config.toml
arch = "poolformer"
model = "masked image model"
dataset = "stained colorectal tissue patches (NCT-CRC-HE-100K)"
train_examples = 22605
image_size = 48
crop_scale_min = 0.7
horizontal_flip = true
translate = 0.12
method = "simmim"
mask_ratio = 0.5
loss = "l1"
norm = "layernorm"
norm_position = "pre"
hidden_act = "gelu"
mlp_ratio = 4
parallel_block = false
dropout = 0.1
inner_norm = false
patch_size = [2, 2]
depths = [2, 5, 2]
widths = [96, 192, 384]
init = "torch_default"
residual_init = "none"
optimizer = "soap"
beta2 = 0.99
learning_rate = 0.0019
beta1 = 0.95
shampoo_beta = 0.99
eps = 1e-08
precondition_frequency = 16
max_precond_dim = 1536
one_sided = false
adamw_lr_other_params = 0.0017
max_grad_norm = 0.5
max_steps = 5000
batch_size = 128
epochs = 28.3
lr_schedule = "cosine_restarts"
final_lr_fraction = 0.05
warmup_steps = 500
weight_decay = 0.1
adamw_weight_decay_other_params = 0.01
Rows from block 6 of a small masked image model, named by matrix and row number. Rows with one number belong to one neuron. Each number is 50 + 15 x the weight over its row's rms, rounded and kept within 0 to 99. All counts start at 0. After the name is the row's rms in percent of the matrix's.
After each neuron's rows are labels from the 100 images, of 14976, where the neuron reaches its highest value: "patch colour" is the nearest of a few named colours to the mean colour under the peak. Only what is clearly more common there than usual is listed. The data: stained colorectal tissue patches (NCT-CRC-HE-100K). In brackets: how many of the 100.
# fc1: MLP up (model.blocks.6.mlp.fc1.weight, 768x192), inputs 0-63
# fc2: MLP down (model.blocks.6.mlp.fc2.weight, 192x768, transposed), outputs 0-63

fc1.95 095:50 48 47 51 60 48 87 63 30 40 12 38 52 50 26 38 15 53 28 35 15 57 31 64 84 72 72 52 24 64 52 64 22 84 73 67 49 70 56 60 47 70 20 35 40 48 53 32 61 59 53 81 48 56 37 55 37 39 48 52 58 60 48 62
fc2.95 102:44 45 36 42 48 53 30 61 58 42 81 34 35 48 50 36 59 41 55 63 59 63 51 36 43 48 27 52 45 53 52 42 48 32 29 56 70 21 46 30 40 16 33 65 50 21 61 24 54 48 70 42 46 53 58 47 19 48 37 33 33 10 58 67
patch colour: white (97)

fc1.233 113:50 18 58 52 61 44 57 56 49 55 61 58 50 31 61 67 42 46 45 37 48 72 74 60 60 29 34 61 69 69 47 49 52 29 63 62 84 54 56 31 53 40 72 45 46 36 67 80 33 77 63 36 48 44 52 56 40 36 70 73 59 58 63 53
fc2.233 103:63 51 46 50 41 69 44 38 50 57 32 46 69 76 41 28 45 72 37 40 28 20 24 38 52 57 58 71 35 66 38 36 61 44 48 20 30 58 53 74 51 46 37 31 48 56 47 25 35 52 38 55 71 57 52 37 64 74 59 51 46 56 41 69
patch colour: pink (72)

fc1.543 098:57 57 51 51 44 44 35 29 48 56 53 37 29 43 71 51 48 45 36 41 51 48 18 75 69 73 55 32 60 59 58 21 31 33 61 58 40 47 68 43 36 52 52 58 30 56 39 82 61 66 31 50 28 36 37 51 47 71 24 41 48 59 67 75
fc2.543 087:36 04 62 81 50 60 53 78 45 40 23 72 55 57 36 24 64 47 47 44 24 59 66 31 52 44 66 61 17 49 45 61 80 36 41 19 80 31 52 54 54 40 50 51 43 36 44 35 51 68 66 50 62 60 73 53 65 55 64 82 33 49 68 61
patch colour: pink (100)

fc1.136 083:47 50 48 40 54 69 80 58 57 59 40 54 67 60 64 36 79 44 41 22 24 34 48 18 46 45 38 38 66 82 45 53 58 46 60 49 60 49 60 48 65 34 33 49 70 63 32 56 29 43 62 53 52 63 59 21 37 55 73 37 51 33 58 29
fc2.136 095:44 41 23 37 24 47 59 32 45 42 30 45 27 48 54 54 15 63 71 58 83 52 55 43 57 59 64 48 36 06 30 58 49 65 46 61 43 74 63 28 53 44 44 47 48 21 46 64 81 56 34 36 43 39 38 76 53 52 32 72 58 56 34 40
patch colour: pink (71)

fc1.564 110:67 27 46 41 48 35 42 30 80 62 39 34 56 27 51 58 63 69 36 41 43 54 24 62 70 82 57 46 53 64 48 58 25 53 60 66 58 60 62 31 62 40 69 27 77 58 59 50 42 53 18 48 34 74 72 88 37 56 74 46 67 54 48 51
fc2.564 118:74 27 78 54 32 70 50 46 38 45 62 51 59 78 65 61 63 48 66 70 49 67 88 47 41 68 79 41 57 35 42 35 40 45 49 32 21 36 45 34 68 42 33 57 48 64 74 47 69 50 67 52 65 48 41 41 53 39 34 30 26 61 43 45
patch colour: pink (88)

fc1.259 125:76 45 85 23 52 25 82 48 02 40 40 37 33 60 58 54 65 59 30 75 61 42 40 69 45 70 63 70 66 56 74 47 30 50 63 34 47 55 51 57 55 48 56 63 51 82 61 56 25 43 77 58 44 43 42 63 43 51 51 61 48 77 31 37
fc2.259 099:32 53 51 50 40 43 38 58 63 27 48 29 49 75 49 55 41 36 40 56 72 43 53 62 72 55 35 35 75 50 39 41 69 39 27 57 59 34 42 69 56 70 52 39 34 75 67 51 48 61 32 37 36 34 61 69 45 17 37 45 49 47 31 43
patch colour: brown (65); black (35)

fc1.685 081:46 48 60 41 35 39 42 58 46 59 42 28 69 55 51 42 72 51 51 34 76 45 58 44 60 42 48 37 57 68 68 62 33 38 55 52 45 67 42 66 52 36 37 64 46 49 41 41 34 49 79 36 28 51 46 62 91 52 70 52 66 50 51 49
fc2.685 096:61 68 43 44 73 38 63 31 46 45 47 52 52 24 62 51 28 52 40 62 37 69 38 51 29 49 23 68 48 35 26 46 57 70 71 62 52 25 58 43 74 69 59 32 36 34 73 51 43 52 54 62 46 40 49 41 10 46 27 59 67 44 50 50
patch colour: pink (82)

fc1.475 119:48 45 56 36 29 77 38 46 31 50 29 50 50 70 54 13 33 66 13 57 13 57 62 54 50 49 43 43 51 53 53 45 46 58 59 40 50 34 51 48 46 34 35 43 77 76 47 26 60 51 29 47 45 52 52 34 36 51 75 49 43 39 50 55
fc2.475 112:70 41 51 54 86 51 81 56 29 54 30 47 74 49 54 67 41 66 37 39 66 31 36 54 51 62 71 50 63 72 42 49 42 82 58 69 42 44 66 55 49 70 58 54 63 43 28 43 41 46 57 60 49 30 50 65 49 55 60 64 92 61 58 60
patch colour: purple (26)

fc1.707 140:63 34 81 45 40 55 58 59 37 70 53 57 22 53 35 32 75 46 53 62 48 19 36 49 40 44 42 33 47 23 42 52 35 40 62 25 78 77 15 60 45 48 59 55 46 54 59 48 61 43 68 42 65 07 48 56 43 39 30 68 16 48 72 36
fc2.707 110:73 66 48 41 51 34 52 60 52 48 69 33 69 66 59 66 50 55 66 42 54 42 32 49 79 47 52 72 76 71 57 48 42 25 39 50 52 58 29 42 50 49 60 89 55 47 59 45 68 53 53 41 53 82 39 63 56 43 57 57 59 51 52 48
patch colour: brown (64); red (31)

fc1.167 119:54 41 47 78 45 40 52 31 65 49 23 52 55 31 62 49 40 53 35 32 47 37 62 59 53 57 66 58 46 42 36 51 39 56 28 68 38 51 72 50 34 49 40 45 51 28 76 58 56 60 47 55 53 56 61 38 35 75 68 31 51 40 54 60
fc2.167 114:64 47 38 50 47 50 72 26 35 37 66 54 65 61 30 27 43 53 19 78 43 69 54 43 56 47 41 38 32 39 71 74 62 47 52 35 53 35 45 68 39 51 51 57 67 56 38 33 58 44 67 39 39 47 28 75 37 60 16 70 43 45 39 48
patch colour: pink (70)

fc1.497 091:39 45 47 58 76 65 46 53 41 50 29 57 67 49 29 42 76 71 43 42 34 68 64 75 70 46 60 54 44 41 44 34 75 51 29 45 52 46 58 62 37 88 50 64 54 34 67 32 43 63 29 66 87 62 49 45 49 36 46 51 73 17 49 54
fc2.497 090:57 37 47 47 62 17 42 50 34 55 50 32 37 60 64 40 34 38 48 46 72 46 52 30 66 80 37 63 67 69 34 62 31 60 85 37 42 57 44 68 44 34 53 52 40 48 21 60 68 46 36 43 34 49 49 68 60 42 39 44 32 56 73 51
patch colour: purple (32)

fc1.562 122:39 76 87 68 57 58 68 57 41 55 30 45 52 49 27 57 62 22 41 63 18 48 45 47 54 51 46 56 50 55 65 55 47 51 72 48 47 25 19 52 49 47 38 35 31 38 48 42 43 34 41 72 52 54 54 41 65 36 58 49 34 69 31 55
fc2.562 105:39 53 69 44 45 43 74 40 81 60 34 51 28 49 48 61 42 18 66 74 67 56 43 54 50 57 75 42 55 32 64 57 55 32 56 27 48 51 64 51 27 60 68 54 74 53 52 60 44 43 51 54 34 37 47 54 36 59 78 54 80 71 55 65
patch colour: white (100)

fc1.242 114:28 72 59 46 40 39 23 40 64 65 52 62 45 19 52 34 47 54 19 55 73 15 71 01 48 25 51 59 53 55 42 37 60 44 30 55 40 68 77 42 33 72 55 49 53 64 56 88 32 61 56 34 41 43 48 31 64 58 82 79 58 76 33 34
fc2.242 110:46 17 57 46 55 60 44 57 71 58 50 57 61 55 51 33 45 37 56 46 57 60 48 56 70 49 68 57 49 48 56 47 27 71 42 63 49 43 28 54 42 29 64 40 44 63 53 61 51 65 49 48 46 54 58 48 50 50 43 64 56 68 26 60
patch colour: grey (44)

fc1.176 086:66 55 43 25 53 24 49 58 47 36 45 58 60 58 38 31 47 35 29 70 29 47 52 47 57 35 40 82 50 64 49 60 66 64 52 66 33 55 40 52 26 41 55 57 35 39 46 46 23 47 53 48 42 43 38 43 39 26 72 91 51 62 50 31
fc2.176 100:32 58 44 56 33 77 43 67 71 78 61 23 42 51 43 68 51 59 88 39 59 48 61 69 36 65 73 11 40 56 46 47 54 28 64 24 85 51 44 49 56 66 38 51 45 58 46 35 62 66 46 27 37 62 67 65 73 62 48 32 32 59 43 38
patch colour: pink (68)

fc1.217 092:47 73 45 58 35 69 67 74 59 36 50 33 86 50 48 72 64 32 28 30 40 43 55 63 41 56 29 60 42 55 59 71 71 50 50 76 60 44 37 62 56 56 65 35 63 24 72 60 58 67 52 24 45 56 39 57 32 51 47 56 34 38 49 39
fc2.217 102:60 24 28 63 62 72 31 36 43 51 47 29 50 33 57 49 57 48 51 42 24 55 90 46 21 65 50 28 63 58 84 48 44 62 70 28 51 84 48 33 51 42 75 65 67 48 47 48 63 49 51 60 57 43 67 64 75 41 51 49 64 68 73 44
patch colour: brown (41)

fc1.647 103:37 15 79 64 58 22 52 08 40 43 66 72 82 55 62 44 81 40 55 31 43 56 46 54 62 75 62 50 63 40 50 56 63 47 52 53 78 60 43 46 44 35 57 75 60 62 69 44 41 61 37 40 35 40 52 65 61 23 50 55 58 39 38 48
fc2.647 100:44 41 37 27 47 67 43 75 51 71 39 40 49 48 45 67 28 61 57 50 29 53 63 38 39 29 35 51 34 77 42 49 51 55 63 40 39 18 54 52 41 55 58 59 56 40 30 30 60 26 43 49 42 63 43 44 32 62 38 47 54 77 81 61
patch colour: grey (67)

fc1.672 098:44 64 55 56 53 59 80 55 32 37 18 68 50 31 50 63 69 63 28 53 31 39 43 50 53 55 61 66 32 81 57 24 31 55 28 58 46 40 61 77 37 51 64 49 51 57 06 56 37 48 17 78 56 51 63 78 45 26 35 54 58 46 57 36
fc2.672 102:47 54 27 26 46 33 61 24 52 67 73 34 48 48 68 44 17 65 45 22 52 36 46 63 44 33 42 54 74 37 59 53 75 43 47 37 68 42 54 54 48 36 65 31 06 26 67 59 47 52 42 43 55 49 34 20 36 62 41 78 42 51 27 49
patch colour: white (100)

fc1.126 097:33 38 54 23 72 53 99 34 42 37 42 55 46 59 44 50 49 74 54 48 34 57 71 58 28 39 54 35 54 61 53 28 72 46 47 43 62 75 45 51 33 42 89 35 66 52 36 52 46 69 70 27 45 56 40 32 42 46 37 42 52 61 31 39
fc2.126 095:39 44 30 66 56 73 72 46 43 52 43 57 44 60 47 60 69 66 33 60 35 54 53 41 56 71 61 29 27 40 59 35 70 56 03 64 57 48 39 53 32 34 27 32 33 28 44 35 50 32 46 61 27 10 78 51 25 39 43 54 66 50 72 53
patch colour: black (59); brown (40)

fc1.336 113:41 24 55 56 37 31 52 50 46 54 27 30 44 18 51 64 68 69 27 53 61 29 67 64 40 41 51 56 61 61 38 49 50 54 30 39 40 59 68 49 60 53 55 69 65 37 55 57 27 58 47 41 31 73 75 55 68 54 58 72 69 96 36 42
fc2.336 108:64 49 68 37 53 66 41 46 35 27 87 49 61 40 36 37 58 47 45 61 36 77 46 38 31 48 63 60 43 49 59 60 24 57 65 49 91 45 41 47 75 52 61 42 32 46 65 45 80 66 53 43 62 36 43 68 54 37 51 48 62 51 38 52
patch colour: pink (80)

fc1.33 099:64 64 40 32 34 62 48 52 41 59 25 60 29 21 40 47 70 53 28 29 42 67 32 31 63 32 40 20 57 48 30 47 43 89 45 39 26 43 43 52 47 47 72 39 15 81 68 63 50 49 42 51 41 68 43 49 22 58 61 22 35 82 60 43
fc2.33 088:23 37 50 54 47 74 90 51 49 81 66 69 36 40 42 69 58 78 88 63 38 32 36 38 53 39 44 25 42 44 59 49 65 55 50 50 69 35 44 34 48 60 45 43 31 21 75 42 50 39 53 60 53 47 18 61 51 34 79 17 59 58 51 33
patch colour: brown (42)

fc1.300 081:31 59 55 56 54 64 72 48 42 54 48 47 78 41 30 65 45 28 70 48 63 38 07 49 37 33 63 62 64 45 69 41 41 29 41 75 44 54 41 70 53 63 56 51 51 62 47 35 57 52 61 20 07 56 65 50 41 45 66 58 59 85 40 75
fc2.300 093:57 72 48 22 59 58 71 51 61 48 68 83 43 69 62 40 57 50 21 41 79 66 71 35 38 44 42 64 34 48 28 68 43 40 68 34 42 51 69 35 35 27 35 53 26 23 37 44 27 50 61 52 63 28 50 47 41 61 24 39 44 49 52 56
patch colour: black (53); brown (47)

fc1.757 103:74 36 26 73 31 46 11 44 82 54 58 27 48 44 42 64 52 70 37 48 28 30 44 59 65 52 49 58 56 22 49 41 62 52 39 46 21 63 54 44 46 41 42 48 47 63 42 63 35 73 18 76 39 70 52 79 70 26 53 68 54 71 49 36
fc2.757 094:31 50 77 73 45 43 71 72 44 37 46 69 41 67 62 40 75 40 39 31 41 58 78 37 27 53 48 43 62 65 45 48 46 49 70 41 78 40 42 57 48 68 52 38 56 57 59 56 56 53 45 43 61 28 35 23 49 44 59 62 38 35 55 67
patch colour: pink (89)

fc1.490 094:57 44 44 57 37 43 31 32 65 66 78 28 62 38 83 47 63 48 75 41 47 57 56 48 56 43 45 47 43 34 17 37 46 62 67 60 41 56 51 41 29 57 08 60 48 31 49 48 33 62 28 46 25 51 62 62 54 44 06 56 59 57 45 56
fc2.490 104:60 52 62 45 52 49 55 60 54 63 52 61 46 66 58 47 48 37 57 60 50 32 17 41 49 48 56 50 49 48 60 58 49 35 54 27 59 40 47 65 39 50 88 49 29 57 60 49 60 68 50 69 68 60 47 45 28 48 82 41 32 52 59 65
patch colour: pink (77)

fc1.159 100:54 62 61 59 33 44 37 40 74 61 32 43 41 60 42 57 86 28 71 68 71 46 60 60 44 46 08 44 55 58 55 30 49 21 62 58 75 69 62 65 45 52 42 57 56 36 39 49 30 41 47 74 52 42 51 45 54 54 54 90 44 44 60 39
fc2.159 103:53 52 41 51 63 53 54 71 32 42 44 52 44 45 48 57 38 57 38 31 41 40 58 57 67 85 48 68 31 50 45 38 51 31 42 44 44 07 43 37 50 50 71 42 73 47 49 49 68 73 52 06 36 41 10 46 34 53 68 51 37 38 50 66
patch colour: pink (76)

fc1.742 079:29 54 45 49 47 54 43 44 58 39 56 28 38 81 40 58 29 76 40 40 43 56 83 68 45 52 59 63 28 34 70 34 50 41 58 31 52 42 70 63 34 51 60 57 64 65 36 38 59 46 42 65 49 47 32 78 62 58 54 38 47 19 11 57
fc2.742 096:39 22 46 46 36 30 26 71 62 34 51 71 41 40 70 44 43 40 65 39 64 52 21 42 33 40 44 54 55 32 35 55 39 60 45 44 44 67 08 26 36 47 59 54 31 53 52 48 41 33 55 52 52 30 39 38 26 49 51 44 49 70 42 66
patch colour: white (79)

fc1.554 100:29 38 27 71 55 70 43 37 68 39 57 48 53 46 62 33 39 40 39 78 35 34 46 61 51 61 40 38 62 75 77 20 55 62 51 19 64 39 63 64 68 47 66 66 51 57 24 90 47 48 60 19 68 53 39 26 20 60 56 34 49 35 27 25
fc2.554 098:38 47 59 50 39 41 43 51 46 49 60 60 48 36 43 54 56 41 44 34 55 89 55 49 72 35 61 41 07 46 03 64 36 37 42 79 42 42 46 77 19 42 68 48 32 42 48 47 53 15 59 56 24 28 64 61 75 63 53 55 29 66 66 66
patch colour: pink (75)

fc1.505 075:40 45 32 32 61 41 57 66 37 51 47 17 14 63 40 43 57 60 56 35 51 41 30 69 35 54 44 31 52 84 73 55 54 18 31 35 46 61 52 64 72 50 44 42 25 65 44 38 32 71 66 80 30 31 30 33 32 47 54 54 45 57 50 34
fc2.505 080:54 40 56 47 57 39 33 51 37 27 61 55 67 37 59 50 53 42 38 64 38 56 43 43 55 43 44 67 38 41 33 51 40 84 69 58 32 50 50 32 47 32 38 70 61 37 29 47 64 20 47 22 45 55 65 63 55 56 41 50 70 55 78 58
patch colour: pink (89)

fc1.520 082:70 36 67 32 45 32 63 24 42 56 48 66 67 74 57 10 71 68 66 31 37 57 28 44 58 39 56 62 53 66 70 56 39 42 38 45 46 44 46 31 40 47 36 24 54 47 60 56 27 45 47 49 43 36 52 51 60 64 43 53 59 51 51 42
fc2.520 102:32 67 35 56 76 61 56 56 50 48 65 55 32 50 46 72 41 44 34 69 47 56 59 46 38 53 37 47 53 63 34 55 47 70 52 57 31 46 49 47 46 46 49 27 56 34 43 62 70 54 65 67 49 49 77 49 48 55 50 73 28 61 49 83
patch colour: brown (64)

fc1.67 098:52 15 26 46 54 54 35 53 63 62 50 27 26 61 49 61 80 37 65 68 68 51 29 51 38 50 36 51 59 54 62 24 66 57 51 52 57 50 65 47 45 40 44 57 53 65 20 44 54 47 37 74 58 73 51 70 52 26 41 53 20 47 39 63
fc2.67 098:86 64 66 43 76 48 62 32 27 82 31 61 79 63 45 57 37 50 54 29 43 51 47 29 72 66 64 52 53 36 39 51 68 38 46 54 42 38 37 68 52 42 60 20 56 70 45 53 44 37 74 28 36 60 24 47 56 62 65 40 58 46 59 63
patch colour: brown (61)

fc1.91 098:39 50 26 69 53 62 71 49 35 48 23 35 69 21 66 38 67 29 49 58 27 66 79 84 49 40 64 30 31 41 39 46 53 69 33 26 31 70 46 67 39 42 38 54 78 63 72 37 46 45 49 57 34 73 37 51 74 26 16 67 38 42 34 53
fc2.91 103:39 49 86 63 25 59 62 70 54 68 49 36 41 51 38 59 28 71 71 48 42 45 28 28 33 48 30 74 63 34 59 60 40 47 70 52 64 54 63 21 36 55 51 44 37 30 37 50 49 54 60 36 53 44 61 33 35 61 62 43 65 43 62 68
patch colour: pink (86)

fc1.311 092:43 72 51 49 58 81 53 68 40 77 38 31 49 56 83 37 44 28 62 18 74 46 54 49 55 20 53 50 38 50 43 65 70 70 44 46 27 41 68 61 54 67 45 35 63 33 58 21 50 47 68 36 79 73 52 28 36 53 56 86 58 05 23 52
fc2.311 101:49 39 58 53 48 59 21 34 22 30 50 77 35 47 58 66 46 56 64 86 47 41 60 32 72 66 43 10 54 31 52 37 38 36 64 32 40 41 26 10 65 37 54 51 30 74 54 49 64 45 48 74 34 27 33 58 54 48 30 15 66 58 70 48
patch colour: brown (31)

fc1.523 081:79 46 36 42 64 47 72 39 32 42 52 46 59 36 29 72 56 58 39 64 66 46 71 47 49 28 54 22 35 47 54 65 40 29 64 41 38 56 58 57 70 42 42 28 70 73 53 44 41 43 35 48 77 44 45 34 42 71 51 51 42 66 59 77
fc2.523 090:10 42 55 39 37 62 59 49 60 26 53 58 46 54 76 44 28 56 48 63 41 63 57 51 57 38 50 84 62 37 60 31 39 58 64 46 54 51 61 55 50 36 66 86 33 60 39 67 77 71 59 60 28 52 33 60 52 31 45 54 79 51 50 17
patch colour: purple (38)